From a checkpoint of a small masked image model.
Model: 5.99M parameters, encoder norm rmsnorm, encoder activation gelu, encoder patch size [4, 4], encoder layers 14, decoder width 192.
Data: trained on crops of objects in photos (Visual Genome), 61751 training examples, 33.6 epochs.
Rows from block 2 of the encoder of a small masked image model, named by matrix and row number. Rows with one number belong to one neuron. Each number is 500 + 40 x the weight over its row's rms, rounded and kept within 0 to 999. All counts start at 0. Numbers have three digits each. After the name is the row's rms in percent of the matrix's.
Before each neuron's rows are labels from the 100 images, of 14848, where the neuron reaches its highest value: "peak at" is the part of the image that holds the peak; "colour at peak" is the nearest of a few named colours to the mean colour under the peak. Only what is clearly more common there than usual is listed. The data: crops of objects in photos (Visual Genome).
# fc1: MLP up (encoder.blocks.2.mlp.fc1.weight, 576x192), inputs 96-191
# fc2: MLP down (encoder.blocks.2.mlp.fc2.weight, 192x576, transposed), outputs 96-191

peak at: top centre
colour at peak: grey
fc1.240 110:467512500551477506555583555571481482510476590499512518569453593521551482435397498451557521507480507507460606564515538529455551457509514531471480496445536509492499507502485510543415459492521502533495545461496526517499585492586605513508536499488467424544467515446475499439488571488499533504
fc2.240 115:538525500564482510529494505526528547462449476517529525462480578496452503581458517455433457513491501521485546493511536561542495468495556633434447494515520498540541454579540491443518482480524463492443484561481488506527515514564539509515491499365445481540451523550500499429469560461512522570

peak at: top centre; top left
colour at peak: white
fc1.74 092:493515474532488514475499535584449512478603491463538460484585515513553478508526532507496495475489523473548490509504514482429528476403424522510479512492474427472506474452488531513472528499471536507463550508563478449493494499547505481486579520452455497506590561449570529500406389486410554465
fc2.74 097:573510600512511529491492476530507439573476452515403466485442565522510451535487437491514485486504557490441450503553487485565507491530519525439556417483569454463458494484482464532494471516460425543447500493476567537510523562451516510466500455512514531542482483494518503511502547520538502508

peak at: top left
colour at peak: cyan
fc1.110 106:533493509549416517542552427530551476540489527497604492565493509437524449517525460467539529490498520508495488536520490508524470483530511501481532522491477516503481505489569541566527506493430564531572538481475530484517502550487430501531490459490544481497512548477492487538558476497488503559
fc2.110 109:436453448537514521546500476511460498454511560552525520500396487481436481455448476532496526518546468515515476497478490491507454541574508519461503422502558448515507474564497522479543505473483458545448504504455458532490521492483505409515483490521546521556405442495474484524507543544496517461

peak at: top centre; top left
colour at peak: grey
fc1.338 072:529554524503464526545484495542506502456419484497486425530517575570512437528483500435485512518493495531537522489518471462513523416461571503513471534521505470499439481466513562485465422521404525493493542502460489515544423420497484540435546483521508520434453461499482542535539493532436430556
fc2.338 067:471473463468536519507476552518489485511518472474513452418496465501526494476520518460493490515447510469407428482523511499513546544495497577543476463465520567513543490457439518525498561510510477561545524465584568519450478484519553499470522481469462401489541499461532459513501470431563561473

peak at: bottom right
colour at peak: pink
fc1.441 132:447523507489483583511538545548521542470502443463424466418506459485492422499519491445477483481574438478518589530527556568466497489467521487431565466513516512546515504564514554496477545563477501473479531452516477496495508507502453528474526504436482480531512476444488392431479502482515503514
fc2.441 148:527481509479500500525593436548512468447457450457541527538431474459533515496463535525448508517501452476470453510492483494530530557589489417479423528466491518520466460504439514440457520488564491542471445492458508502484473504509522521500502468446555464487501505500442523515520470580456438513

peak at: middle right
colour at peak: grey
fc1.530 056:468455512515519506546552478434524515509520424484422512462487498508460509521527544447566549492514523517524564454511492450494500460518503575466509532440497503550452449512459473415525491551506525493585460504452531466456473582445479507508481488474524428508514511500440508536488412477516536558
fc2.530 054:506553456467503487479444542572480511517467471443562470542479524520489494520545438510478468478545445483493451552487481540494528513483502465492501513484444508463522530477589541593517519446454480493452533462557466481523489427543525488499448537472461544509500501480587453511496557490434530516

peak at: bottom centre
colour at peak: pink
fc1.438 065:486524506538493455522494486519498485540468557440458447459466462437487500507509469543580523495476496512488444476468521493502497523503495494493554523506533436539492501440526517511547548449399484471507469533482452511450454480534532525463507519467473467540483504467539433494500529468506535456
fc2.438 062:513436451532514558475499463531456483415517499537512469565461604543573505520530536516536511477491475518487498585498516554503488495593455476479527495485453501538513506542549431500491508512464462509538518471557500532570533469482423480522463512554460522451530467570497601460510463491442483556

peak at: centre
colour at peak: grey
fc1.261 074:490488447528473401520483519486445537512524484492480472501462441426481508560498504560425495506465469505469499522466501513522557512450565501520527510472431451504460446418468529443465551544471572557528511450556493550532472543482553464466521463515459528508549474500485513452478509479493470501
fc2.261 063:507504547465442556483472479551487499468486511506491555475491557586562493491524471483554536514520529451522546499506501513486405500560481525517491463537562508490533590621569465538490507473545432506474480535505493475473550490487448528553496501538527434487437501478551515515500458531557494484

peak at: centre
colour at peak: pink
fc1.297 066:533447498491473456510467547505507471511521429481491503577514520479465512496529452500436475568499570545552493531489530527437443453537553409545434466449480525555497498402519456457518547514508469485504501597495511458481388573513447447443566506542479516552500488465478501530457565530505558484
fc2.297 057:406524501470550581477483499508523500488470576488553487494485482516545468513481555506527476402527465512413467501528512483555488546432468565491560564497511465487506458520486556534517465500477534490536507438499564537501607459533512524524442451465528470442519552578529478469548513478499492497

peak at: bottom left
colour at peak: grey
fc1.67 062:485468474554521458511587485472412537570555490562544500450508477488438570510468435432404513494447496526462452564558549480428505413458497465504539483408544492464483486465469448558495558530431531475499493500436517470515446537447516532501541497467527516458484446503520531530510476504533489496
fc2.67 048:549558530442462512527491499544513519490483485448486539528459550490545377511531495560567509527492511478529562437427494531564509546510510524482484521533454457500539485588577503467528522463591464480483524479549489505491519463519561432508477509489499495547531602458509430462444524503445464510

peak at: top centre
colour at peak: grey
fc1.409 109:440408467512502509531470567544518595522478571406449431487498447459464584457541485560476544492583474572403587514526485555479475447478506522487497506492539405485494537541550484524489549526557499478498558447542533538498590468479470579427470467555419430517502507457446435580507486538460546527
fc2.409 106:465512448552505514465505472481456467542444454552521496545515498533534464562504515506523517516567518485495471550456447483546477424485598508494481380429480536586478484476491475465507568517476514469456444496520476496506517524484522477541494515521515544525444520573503547451420539373564483461

peak at: bottom left
colour at peak: grey
fc1.499 062:492438476487482480493471485491483458419572479533553517406457545528467488476480509505456427534451551533531488500466570566467492453501503403503519509401516488499531511477480529460540452512483484428442497472509518474491474512459423520533511469419529497498494510518506507559412526550509525556
fc2.499 045:486607484432551524493495514504498508576430507454448539522505468449539507551520507497459525478576467479476562506492470468522465571482537569481521490577449499460460477523538479455538507509473509608548467538490472484492514447562508493446523443566479521464516504481491506483536489413463470471

peak at: top centre
colour at peak: grey
fc1.336 086:501515454483472501534544521530566481473540473486456597512502499590509485486544471469532508487522526572532543536520500553491564455498554516590466520520531513572501561499535522469494492392540491486551556552474493484529495465503586491500480464518397515482469506523471550505507434478417506546
fc2.336 074:481499484459530482502492482473447506547387487472549442550541539497556565511470488523542540554519470434479483468491501420493494504506431545529524536462545517507527506450442512447487533600475487522524455430561550437557437475499479483428477527481540443507532530512516514563508557517556538527

peak at: bottom centre
colour at peak: grey
fc1.412 115:496539511406486515538424580529510487520531508493520474525530496524412448462508505467530494503505500452491482579492513507471429463569457561540510492565485462482502481534540480546435471491582459495478513500585439567507474463495506497496482544447456535540516445482462534504574498551481542477
fc2.412 126:490381516482494502536458458478572554537507526492456422517501527488450516500510519575503552534509508464571526495581508476468434506489516517533427485497500465436544456480485471496543525509498454472501480498479507537487508462507541506459443598554546485573523479432484457521511465504432505490

peak at: centre
colour at peak: grey
fc1.143 065:522502539494527536528569498438406486467451436526512516480545529416502540487479450441493534502502555522532563458497448546532540470412569448530477497445581525511492489440466496515486485578532497543551535452502501472460522592533494549458523450541550471519519458523520509556471495523491446550
fc2.143 055:483542452477481492513494492568515519577570521497528529494526520581513472535532494543484467510494478524466423525484603466417447530566473575478515523548405486472526507541541478496534490462478523509489464501496520447554454461412528507553496483481498540520508518489543507402494454461525572488

peak at: bottom right
colour at peak: grey
fc1.109 067:444507535499540536491493479465477538467591517560486543498498539550500460571521476446480484487477494487552474568507550475575521522471617491478484476425528503401556477460449460520518519557543560451512512539415516482542472499537526532506462527546542515545419489539495462483502464442553487527
fc2.109 050:519536454500504435546553516518533523520458457467492474495545503508505498476541451494504527532473486543451532450481490489414485476517383523514499465509515566558470516553527532476501415474401459547504495430564485517474447449485475463529539465484508498467595501447535545443455465547438477511

peak at: bottom centre
colour at peak: pink
fc1.11 070:503533493495424490499512605469443519451471499507424553507467534570485436526532478462584533520481518559503536543531524543488501519428472540544493521502478571516487497467574463536505475495478443473513588483494513480564533457506553454473466476533536471548474497530433516458470506482477499477
fc2.11 060:423445505503529513503476510506540456536522520494499502527482439488467515485537513502499522502531446457527461585555552456524521500582492390427482517487507457471505475482564509508557484471547488437483423477485498554457386495419474467482543492479448504426512561498543434519485493516497562489

peak at: middle right
colour at peak: grey
fc1.295 054:424483505517515494512498421492408495442485557558502473522485460549507553506517527545474495535475510472492470541550547521520530578495542470613556535439514504449502421499456488516460513527509456429518447524432510551501473506515499436485511564454519551495490593449531444565445380521485542516
fc2.295 047:498520498452472493533512586493586489484468455460468499482552519420516436518579492477522467465479465545503549474431486453522493427526445519434436472568474513534480571539497513490568487494454541573516524412582504423525489519476513532496478443530452429488488434527511562460539590471493455525

peak at: middle right
colour at peak: grey
fc1.318 047:464530519560517538533416472490493561431446472533504547517471463485526464526511541481522485534517436514452512444537450470505534509534488493538458538468514496527566519473503532487475538519449493479487465505436479556426503484449555480519495489553494434477515471422523552560555512447457496559
fc2.318 043:538480463471525451519551497544493477520552489515448526489513527514532554527492434462508476485459548472522509485501542548508486500472528481489578455521477493467450505552498516494497475503535539489498493533637519451598514415536459554466488532429513520557499503521487446426455476495549456491

peak at: bottom right
colour at peak: brown
fc1.216 067:506425522515478506472546515429514420528464466531490503519511477499551496495424488460602500514547509458513443461459446549526428401524520482482546448451475545475517509531520510470505488544572465487525503486501468481528487530469392450522436430562531505516496503482521460492509493510517446515
fc2.216 068:511603534473478544474454523579466544522553499479509480463467451503399466517548464564434502533462533558506593524532607500531541546512512468458534562562502424509467456482529486551501513491471534503527504481517564531433500498530506475494535493508444481511472521480459518501411514522475530524

peak at: middle left
colour at peak: grey
fc1.554 078:474460540497523457511569463497467489527514461487563531507508561505523493476536511522556534584492475519477514445514499522495540499487505476509449568395475507493547486484546474439550602546482473477435524522485517496456483503477534504512464545442511458459538478453462511489440456477561505489
fc2.554 081:533457543493483514442481548534507544521502515517459470553507457448508510559485432495499489487453520528524484507505524492472465514510481466482515510633491513498522548468471549538462490459470518510498514511540491461500593475573551514464505507502440469572493541521572445471591555453545572521

peak at: middle left
colour at peak: brown
fc1.207 132:467500541543576511591492500480544512473508579514548540426544518534472490551471520504542520563518506481452530497440534499445481530490467503521512492412433456487442518525514511506482514525537498551502473519500541538450535460474555582454464538513426496497434516517502538437449431460534503453
fc2.207 116:476496470428471449482497516505498516508487469568406548594495525483565488451537484509517485510499518493536474464511454450492499474504522553478498469499527533462466487519480514474504473453558507580488467487515449520477454518425448504478468539519597489587581522491518494633514551451468478430

peak at: top centre
colour at peak: grey
fc1.68 101:570533575466478498470517521489519543514421504532499433486495488460489517443554466567513466488562489537600566602540461450470514516479555485522478519389510430526478554419579522473537529464485493528446582546538535527533571498476525538450476467539489517507513516468470594428509464459463512510
fc2.68 100:454568530524489468522504524481504487552469473511513504431560477461492483526561515543473497490482497526419535500554490445553517475471511568571527497553480511465503457451586484499515542548492469477503435476455547463460508516510531631481524514517450484483472461472470506497477462516538558541