A small masked image model, trained from scratch.
Model: encoder activation gelu, encoder patch size [4, 4], decoder layers 2.
Training: soap at rate 0.0022, 8100 steps, batches of 256.
Data: trained on crops of objects in photos (Visual Genome), 61751 training examples, 33.6 epochs.
Rows from block 2 of the encoder of a small masked image model, named by matrix and row number. Rows with one number belong to one neuron. Each number is 500 + 50 x the weight over its row's rms, rounded and kept within 0 to 999. All counts start at 0. Numbers have three digits each.
After each neuron's rows are labels from the 100 images, of 14848, where the neuron reaches its highest value: "patch colour" is the nearest of a few named colours to the mean colour under the peak. Only what is clearly more common there than usual is listed. The data: crops of objects in photos (Visual Genome). In brackets: how many of the 100.
# fc1: MLP up (encoder.blocks.2.mlp.fc1.weight, 576x192), inputs 96-191
# fc2: MLP down (encoder.blocks.2.mlp.fc2.weight, 192x576, transposed), outputs 96-191

fc1.288:597560484441517549511425419433477544566495460523532623540488549351533540507410442488512459474491496516512423560458483521517548434474492435568550474455527501403479510480483465513464476574497543496494415498553593524483457561508509459471533446541526542499472580510422514503411565484491531547
fc2.288:330404552512468555455483555589526486415496554515462375507487406535519529469575517506422421423555463467448579425505461521490421579521486555520471610482455512512558433500524529461612541488404499495510546526496493404548555488565546515520447504544463531446467502487514441489517471503461429388
patch colour: pink (56)

fc1.575:481530497521488545509526480566584396496528441575511529521488478583505494522453588517447545542511494491578548557547479605529514550456537459508503500537421539528494571495492572460471435478555608477501420547578490511424534478434622519414631513505442565501438516507550487469447472538427508622
fc2.575:544498492528525501456433521362399552528468495440520476439530622439506445462462482507560450487543478436460480494412412485433542424520509590503443550467563497521509452531419457606503544518484461556563540475473491508525446475470423449581396495460524428592485481406378511523491575454567554443
patch colour: blue (32)

fc1.134:420514508503490560430399524482504496425620544391474479445500411503531490554445504524466533452477494422444522536452566450505415460546495487598469450518548552439425575483514521571489547405484478530471519402587481472557485510514517473522498358516576569497481491507430522449480441441449466515
fc2.134:539530532571444423455470456580523479420292505490509432591498567456404426588534434438446487508432496562571510563508476592454415552509476515546523477528497507585527396515508460473467543545476455545513525508406469567510560538503506502409490515540433477527529480575502429449473496588460510467
patch colour: orange (25)

fc1.545:493424503521458479440483496528534529564625528420447617560498535552478471523465517550476502517463599555465494635482409507492508469467495509536473433392602455468492562411522516515513521473428544524485507467543467459495482516544474486598523540513392490520546464463542507454484541466516573534
fc2.545:429445580471521468461560548544502467601452537537461460449571574528474492518557486468479399574453582518567497539490447520510503443495495547560562544506407483636551446536480561489582526562573478494446550481469520531540521498571460548428493423544542483526483563521412534494485449438502430463
patch colour: purple (26)

fc1.301:483481508468424456467453489508449438463433491479492564485465427498497471451437508455497569531508589440517498491437591536430479484467520455448479615449472465437519557432501481546632554428505523456552529477491586558520518562478471465532571479507411593449556508556463476469440424552465597459
fc2.301:419479503524465479408611424530583595608524445483619431569523545510489499532526486491405482507416529521520462500460468537563441496484490567463456487530458473516509448489527462451554449496466450520497513522490400516563497471557593541493466414429544532627499468464462493396507526445430447482
patch colour: blue (52)

fc1.519:596489517476494511499465450566511500514589520415475487470445415443519538477490498506511494566391503533396606593411516505420494479571516470417505469464478528440478497464556493358565502437542415477512507527493568548501500551461425488552483472485506551567555502450505593429445480501447469402
fc2.519:347541551488509555575488462354444480565481524514554563591460480521489405542468470445517492442534525576482394481498506556463546531435562568510465472534509477556495524522461435572478549469489492511543468459515459474447594547501517484468410518469488476414466498504470431536465519519541562488
patch colour: grey (77)

fc1.218:432533530512535466650461509483483502539531572392637454366574404548512472495512526589585577508458498588442526514502537444480467522492448577549502474532457520496415504528500459518485547430490493497530511570542527498536576470491485441566400491512467515518444535513488503538551423483516536501
fc2.218:517531504462441519531580470485555481461484402568453562624439553468457539556488466551439508529502471433497520453522480555525578441555609393483513496502508443460595547488499554513492505534444575500460457463432448428502429515486506572411586564518452533580488458502503520579449525602479461493
patch colour: brown (72)

fc1.440:500553472475594507522522477470457446506530544523473465497450495533483507519499509482586541449535471456545362576472513476574460436359598390562515411452503463428501514562385489488557477510498486613490435445539544450532452642439485445450450544518464471453445514544507490528485456546524471599
fc2.440:472467588549389482389480530574554555489459511506495517462446493479599536447514533505424506530410482507504595485522515482500453527661463565470466470488492516547515463523683489552428525504424510508526531590541471516503571460575463530593503431551549565504528479418555506472492521483511534458
patch colour: brown (76)

fc1.219:502556457474496524495594508543566509542461496509479550464499549486505606577456586493548455501465418530580503431403522439550523504494522493443470611451531540506455505501584464525465474509503609610413522459514472503409539508484493552442510523475562475542474502421467466440403515519526405494
fc2.219:497474413479494551530507558439441537497588533496485536444502519544489465449404407531543524474516433585506433478528485443504456556475573408577541424459476508475535464522497553478553481521519446411515474477484512517444436582440394518600541509546507488502509500498512582564452535469516592466
patch colour: white (41); pink (39)

fc1.48:496555544491552407547391573563488523522576506457509499590549458405502462575598451508505505531552491594407533505546516515461546458500528520425554518517470457574491536525519553493472535510490475448471506560587499577463472554541558468543475567562433505507544573493522490495614305556458446477
fc2.48:473471503474545504492553449389483482474511457538527528498547445541499502446466535536511450456481568459658518487478484461546409410541461407561492535501499491538670538448457421561415537523495514481520479480468471388481473541399438503483503506419557425496541465525530500459492620461567470474
patch colour: pink (45)

fc1.437:555512454529451582442520445569421455504507533429527521343487513449541536477451525426502515536521527494369552621451513440438525412444492475421530499482503438474468513511620547485530483528489512459536521538607472499494430408511412486539524590460486545544534568367488482468463461528448538555
fc2.437:478490541493421406510512573479545513499561540556476459538423421485507479501505439508545444499485508532594410476523484485490425588508473476572508493519491538440554493399358463500409441468478481490432546486431436516444513635456611586493521443542518429397430419560525426520474499428524563375
patch colour: grey (61)

fc1.231:465433605413496482488408538398506484480441550408494447533558598450492567458406564517491503453454579489491496464406578537481497558571519501532567522506481488512419566487563504474521527540537452514586434514542417515487417532541569494480459474573443546575496550538450598471460465593474505527
fc2.231:506573571525549552444542456540467456486587494538492550485422434584440479512394441513491545520492466460518508467485494437508415435522448453490446432543486479490582497453565459519409526487547476577436544542464612458459482486560504547510597493477504523493490476450526498516445433532466531500
patch colour: grey (68)

fc1.78:406468451534460526522439645483530435545517480517530503400568475675422485535420555514499546493571490476517475581470488449586489447507536405557477519494474509500491490562523507499551495493516458443556553395505539424495492526488499493526579412480497476498494447516536508499488466514459469533
fc2.78:564448540483475467388479424555545503525463540445489481517432504421597503552459512497472529509394509540482536535488465573495503560535442608478535484433475432529458503545502476470466538502443553536394488621487502507526567426539470475511453476504575557543445467433480487505534513511547494503
patch colour: black (42)

fc1.360:509508575398472473514479597525562495507513468555486610578497465496472522451545451502516406513562555485465536430412425511457486486406493522527450530468547583453478511446459565461474484496545465442468464530502479449564484496562495578537540512378550486468583569404460485435453500476528489474
fc2.360:528528487432558483433524488526545537467433459534448467513456533527532538466427611469504482662437485447557474534483482480526490456643567628516564487416524507559469477517433455558439559430501533611463541498436427514456588461524537511547550506517488556574539399558489527502411543506503532477
patch colour: pink (39)

fc1.246:478542482473484415476516487495470526509497503462391526448504431592530517423526537499513489441463492483530520520480529405514509404461481509582592579482467468456475466556548407432508471516490435511518539382509500436525435409472476412430480510607410495601504415609502443429461482470561438501
fc2.246:461494530494488505443588540492511458360440517521626455535451438515535490412505533520562483533457431524498500404505490484504506505519405411514536530483482523585603557473541547504524433545486519467424557520522630462496482515485453490489507522488476484435464494424523507617568471523540589558
patch colour: grey (83)

fc1.242:602535432489464485533509554430538498556542557534582428476386438469466497447439495399579496507452503509441428402468534474487503498536527495425561486523504513458468517468475606526506450418576634472466440498506598384534441530455437478548439513448457479400535383543541518402473532581478532507
fc2.242:546599523560482497513473455479462463437457371464586468545516496496540525448492579488444581464595535460492609423616503528479558522497499519489396555520512443410536441568499417522485528537524455501486466509525500565511472530471562489541544527484514506510475526505443431542472583538607492456
patch colour: green (34)

fc1.368:561508458544496489455511487539528489536608487402538568542461529498436489476370484471553444489467645490504475469559543502594508537545451536515492501463479445428516504443491617551436517477469592504514441461523455455562502439492432531553480521512468473523549444476510382458502459489460513520
fc2.368:418426516537548541400459554551545399520510585503358441469540478495460385487541486563479497570508534492571459569483350527511536523412523521555527471486528450629471368430445578515556523508456507503495531507436531549506567600519501461446519429504545537535524498510491516470474461468531522409
patch colour: purple (31)

fc1.286:466445526550524542507462642537501558522563493459469539446546429537527498586490529509462522496504434475538570518450546467534461520487496426542499495570513365564452493465484614533468471501535484483521512481552554465530601576529521500474444424408425475429527569510560538412437525424510476464
fc2.286:449566445470496553473531489556475512508531495567564552521480595531485509526541505454509612533525517460456486480444467533439504428494441514430515451488385431590509464470511484508500505415569583506624463498477567516423486482526464526518410483479490453559565583574530425476581478479515500455
patch colour: pink (32)

fc1.453:450463514461479307542472604577531544455517485501492401460426426494435472480548532556602524558494535538454562523553503478499492511443527484464488407471540546511333469426493497530549421535432481502391484491503530459544468461541518441474551542581525518487481525505517558449560473467418447475
fc2.453:489506503443518496449502358434486459468479521556483557456502594481546541508501513438398443418507617511471433391527462402419494474593524458506531589611494495452584558524522452502485566399500535532534498608510472482495444535457381520542501553489415526566609483485496539439539454428492447489
patch colour: grey (66)

fc1.392:496492497464446511545501509543470494409555579541495465434433489444465515578547520545473437423474419542502557579352517516506484542525481435516475544557464516538500398529469534419586466423560467503517489418513613466519510565510440559489557504488481498596435458561544482475479606590498471461
fc2.392:447546509543565501434479364472550457530478473390520564586523521599527518459447413528550549543536517450475534466554477493427455431537507537507499423502502487534484553475633427569450457502488526524498488556490469555546580473508537490526490489492488544437513462451489581487465439446424487476
patch colour: orange (26)

fc1.443:550597528495389585509475460570522416494547449631504529459506544463449507485553449478591510458545441478522458577552473468530495500512402501522448478452452541385562485525500448473447500565574524604432503575542514456487560517492475427462505550513464550476509558437576564484523501557462572398
fc2.443:407459500467587456548498566397538559484515465404545416547564500451476552504547553514400533540485515397542479445523577514524493486518538460558571494499539466547515549477621551609473545533521485407496474443506529508527473536518555557519453432473489548571505464581450500481524431523523436577
patch colour: grey (69)

fc1.186:490511550443585446557625445523450511562496567505448519477461621508481533430550441566530463488495530518424568450430483507511458464499550436428460499448446493558499513526561590558427511438519546493500563437506558516478467489524481509466565555476538493567467529491488527514489472529521499556
fc2.186:466449535454419519473505532447467502483462475473502502554549490578531440499551449412527583433516513518511471503514464460475566483520497563396473567543487465507532455504444498424562526534472459490510409534511420531558532445431542520541516495497495472466440459455530548507445526508567509536
patch colour: grey (70)

fc1.150:506582536480469531511495408470439518537527527424529609563484534527465481537501459535527559530385472519437455445512456588569460431514534471611406506460537520502491424483498505465494547544534458470495464574471488490456429553401573435465564498520451494445427601491507407439470493440565460525
fc2.150:430402494498586576471439562594541462459523476438456396440520426496515597485502551450456376524559493496554567497441542445499503566537451473476532555443419466467506518471466454546507470481453564440499547494483554540528574477637500523530417491536485512486494469487470473489495545537460522412
patch colour: pink (42)

fc1.112:589528522448413488502498581493412464517507571472483559496526408657466470623560592523479560511565418516549492478478513416538470507458478437555409463500447453493407369577518580572476518502560435520503543448439395495453449506471485517493500504508470474491525446507525491437474422444479501526
fc2.112:466429516539539471388441396550514475493540410511432423457471555436538474424459470482499470446463543477491491499533539492461529575604523635469578532532506541523551514477531390483526514498464528503431498603502611563611521501519419547496431518503504480483374500501500382491513624524503473510
patch colour: brown (65)

fc1.15:554573453514559430586482562421559598545495552512509453463504511547473518487478426396574474462467507493493495537488553465478513513501478467575494536465586508481398467594463541525477558469556566414478517498559564447563451583496395388569403510449451598473482431467546413517529425540521541464
fc2.15:567567479509425580593468507460506449406470516575490419498454387517559548507570555536492541438578453444465548378520660466540464465526527511421525537502467518470580488501505392488495558522486396475453487467489417520508487519476503531444438590498587471451525516534525505553507572453522461482
patch colour: green (25)

fc1.511:498470508484532530484489491451458452465371404605542552512433431519531461539493485537443510519459410539456495410511572462450453461465524502425489613490539463441499500541543481420590603504527561484453503485449488509491457525532430513477589536387436514555430488581477403604516362479457527532
fc2.511:490510527588528454473504499524524529584590635416536480551540483451456492481474439481560458535506589453486460594465464525540481499546484415522475458503461518512503484540446498552465469535477426587568505540570471535544539511531534494554484424537559498501546538382527561419460586511501418460
patch colour: pink (33)

fc1.564:450607529593518500477487552541433519511457529641456566581556415451435546474564487515482536500460574525538475513490455510538526406481441494528457530469364482462498542519543463495432502511439517508513495495572527540502451463467425473467488460481566505486564522496532535533457460509582501468
fc2.564:525536475471467391469512469531534508518425446517529464573394573484524523504480512441538473517437424475491456493519489473511508513564477475511512494492574520539420430423557479437427485450520592557474514506499473531455415416536558541508555472410480454551404469475545561450583473657426431520
patch colour: pink (34)

fc1.281:534497456481448493531587553520450555467505538519519543571588438479524537523467438481488549579468527496446576507487496494512447589485526487491442437495614529634536495486460549442563510522514468548447521401472599534492453594499523454529515477439500579518527584373428497574432453455503580484
fc2.281:422469536406521518501419484575590455551561466456474427417426554519479473421568502485539515434507443586533448490462512507426409393527513532543546582551397488402496485523464445557434534411508535431532508583533505465506468436477507553503491459564525480521411458584523488485537535504461453569
patch colour: pink (50)

fc1.87:507535548480471401541526392513496478567496431571523557556506511635590529455399503569581489535564507496508495437530526469469522467512452453512478538479414438525455408438499461472530406403475513496476443473476501459574539593553438481450482551499441623530508535452462437498490472458444500520
fc2.87:521537489434469571439483498507436470454461455586515535395429468444557494578452517412492409565454565572540455613423480409527621496486561555538504535411466545591493543509437460463602462478531441569511519563559484538588475459520508466609517528471573490449481477554486555526445576472516499516
patch colour: black (38)

fc1.328:491552540448389527562474434503495488443610452505523469413489512470492462549525497507539472424538591551546507562451459490540463488524454511525506525464446438420449571513552535421434540445427539432472460459527425531564371584535518416438460575597523432427506465484446502535454452459460502528
fc2.328:520435489464610487380528548407540567429500494468559591514515462562415443509474484491535516576440533527512439511503521451528508460554507584573463424542514556527566495570478462565487433509543509636536451550542557547577550419457558590439500454421462551569499517477430534418466553487493527476
patch colour: grey (68)

fc1.572:512583478574551517523530467546547460492449499463432581430488512503525468495580482455518625463551478574438575501485411549513478496516507545460522518490515529572528585515558594551476500457499530440575532636487528451519496522476500547571518512403452513503521392494514536454514434469483565556
fc2.572:456499438525484504481490615406469601554503395480515435487543484522445535562488499509605549479479501497513470439540581490484638499571513506543411541465517488471477460462400421477491601485461554504421489413531488562451478454461525475496512495566407537457504477613490526627426484525601449490
patch colour: grey (85)

fc1.385:452523539443516429414598380498524557514410585536584518486510536428509477539534376426523475442557425433475467510561497523577478460554469493480519490457494484470492549515515543454558431548371495552423534498503469422510499543465519543436543572425470536497579549523511533554559495433420481615
fc2.385:590454464515610446472546461506498538471552608567542567377535599588486485510511495530391399539522531470486462421586488425459561527503467503520452549481512384408440425462517517524607431495510494539533496538546488549408455594475560523517471510500499555556530574584394474448509448467560514565
patch colour: orange (30)

fc1.476:491524506498480404474614490484417477589445548540466503445468506505510453523487561646436531505462483444625511497536556506522564531579423490542494510482525417537513523490586491478507538530507523523534455427438548532493476477451407442471454519499460605566462445524428449524538501448550541508
fc2.476:524540559474564497555515456538479514465440497491454541494511563518418544523357573425571370532529464539531583490372487499531529376500526546499456488504393481536473514494442524538469471455542466517446511516491470531508500517521536519514609685495510511538493482594499565605479479489408475473
patch colour: black (35)

fc1.524:469459362534434574551500543546471579521517479518495555435488559526464544442489459490436569434438556477529386435469464510475520516510480474520487556475431389518443475467503529568453432483406478437509474592605466489535501518489547470389485439577527511490520505431529528447498487441485549503
fc2.524:471456608495554446444494499476545483476528537463471413561554450452541400504548532558576446514491479490494528504484475491572511510566491441509474452487575545464552541516449531427544508522595490514395545404355493516482488506527488453559516540509505423507510495484508526553439505509463534493
patch colour: pink (31)

fc1.521:458467491513507477473536484504582539492495530519428620475419466476511548541424427524502528498506557516469441445493582495451517549535486519577429635483533491449472412488494521589520408550500536499489505454483626534506487482486382522361471515484510460445527476469479616423451490457472479539
fc2.521:487517501599430482453439534485500560449561442583495511542507466589456469410458514524535576450419472404463579557467432454538395462465504525452492431525392509523575451539570432509535547640450549515490575515530489481459463426515467503457489501569564449553333494562540464435508489493486522488
patch colour: white (47); pink (39)

fc1.9:491584611534501511456500489558487497449453408478509580594513596552547470506454478529479499474512555404513496427524578450589543552489446491470450583539551502539524480514483553479494487544370478476582514415512463536560523443480521559420508528434534551489518492607504482501499520433476470425
fc2.9:360485502574515541510400477481522507504473527461550552458457520444502468528528480513496514541512428537491512472469438569504498483484578369574452514560504468580426560464474464532430601585500536442587428510461452569512466531521526546451479520511516457499439540533439493583500487484542539453
patch colour: red (39)

fc1.283:503438449466425499565482551531475523444480511481438479530472525489481432427501442549520460517592571613630581500548538584524569568501458406546512528513450470472433550426466578480488592468418487402444533461559483482478400550556531451534503398568530440473518548509518481546399531470486539604
fc2.283:493526616490493537526534624522444400507548459495514463474475476489546534460441525505461494514461466396366543497509489468495527491494468520469516516469544493575489635516522476525410472424490461478513459477453462488546486539511530463496574478543478441507569493499480580472587454508534471483
patch colour: grey (70)

fc1.439:578484470535436500457549477492527516520552523470576520534462563447478514536448406469534495562487554501542490582513535491518548522459524519427526550523469498500479544487574497608523530444486603507434510452438552546501366534535534506511518479509460455423597421446481505459538526451478513561
fc2.439:447502583504569443536457480508529456583445466492491486450376480539488492367520590423499532498464494534482506423549462502495518508531525506501409530547543379493512417500443410468505494454547434496596518536509455549451535434452555550464532532510530523549488542524438459592448549509527480454
patch colour: blue (34)

fc1.542:479528464543567544406475434554535585586531525409528425526522528487566505467428456504574526494458491521538540531505538474564466520473453601605534399463479557448411511552464479460537555457404573496461479412617493514590560568393388520499553438531483495523625509463544550482506544545571413459
fc2.542:460393500523387460524481581512520469311490452642340531438462538433390527493537562542410531470557509473518516482484521456551494515542493431477473604544465460558443444506513522534464456558544453476490499519389438501432467496592506401513428538527552515476415543522443542553462494514511599522
patch colour: black (42)

fc1.311:482483434482399482540490528460490565497524546414498565531504616503463571588460420563526426547532526563479441443576513502542556541590501502554435515571419484502437444434530526599496488432472488559599498527523474534530487543496535560410416502611506432535487514440568452472423568477517439477
fc2.311:526502535567549598441396510560623476502535443499493489538537463570603429512459560518553523533400517416493601503476438475509456501399489504514561438460541432553475452505473524472472515507554541516401549533530570522461534501520413468580574540471472478479457478570420511514572439565526561514
patch colour: white (74)

fc1.16:476497473583547493488444535564486565407516456510475473531490526512451509425556514525554546453445577564508507445486542550580525498498555464544520549509432453464482465530579491500486484537475521493435464423537495457481386473510473544447501444467551475454452473513591589560540383553526427572
fc2.16:508514455536474457482511423509547572512496548493553501531502459472536523417505491435555516439528487575508521448607500542501454441510522567562465531492498512571555505511507485465422463487554576593442516514470389442512523432520550449456467442559539497492556477473537427457552595519524583502
patch colour: pink (32); white (25)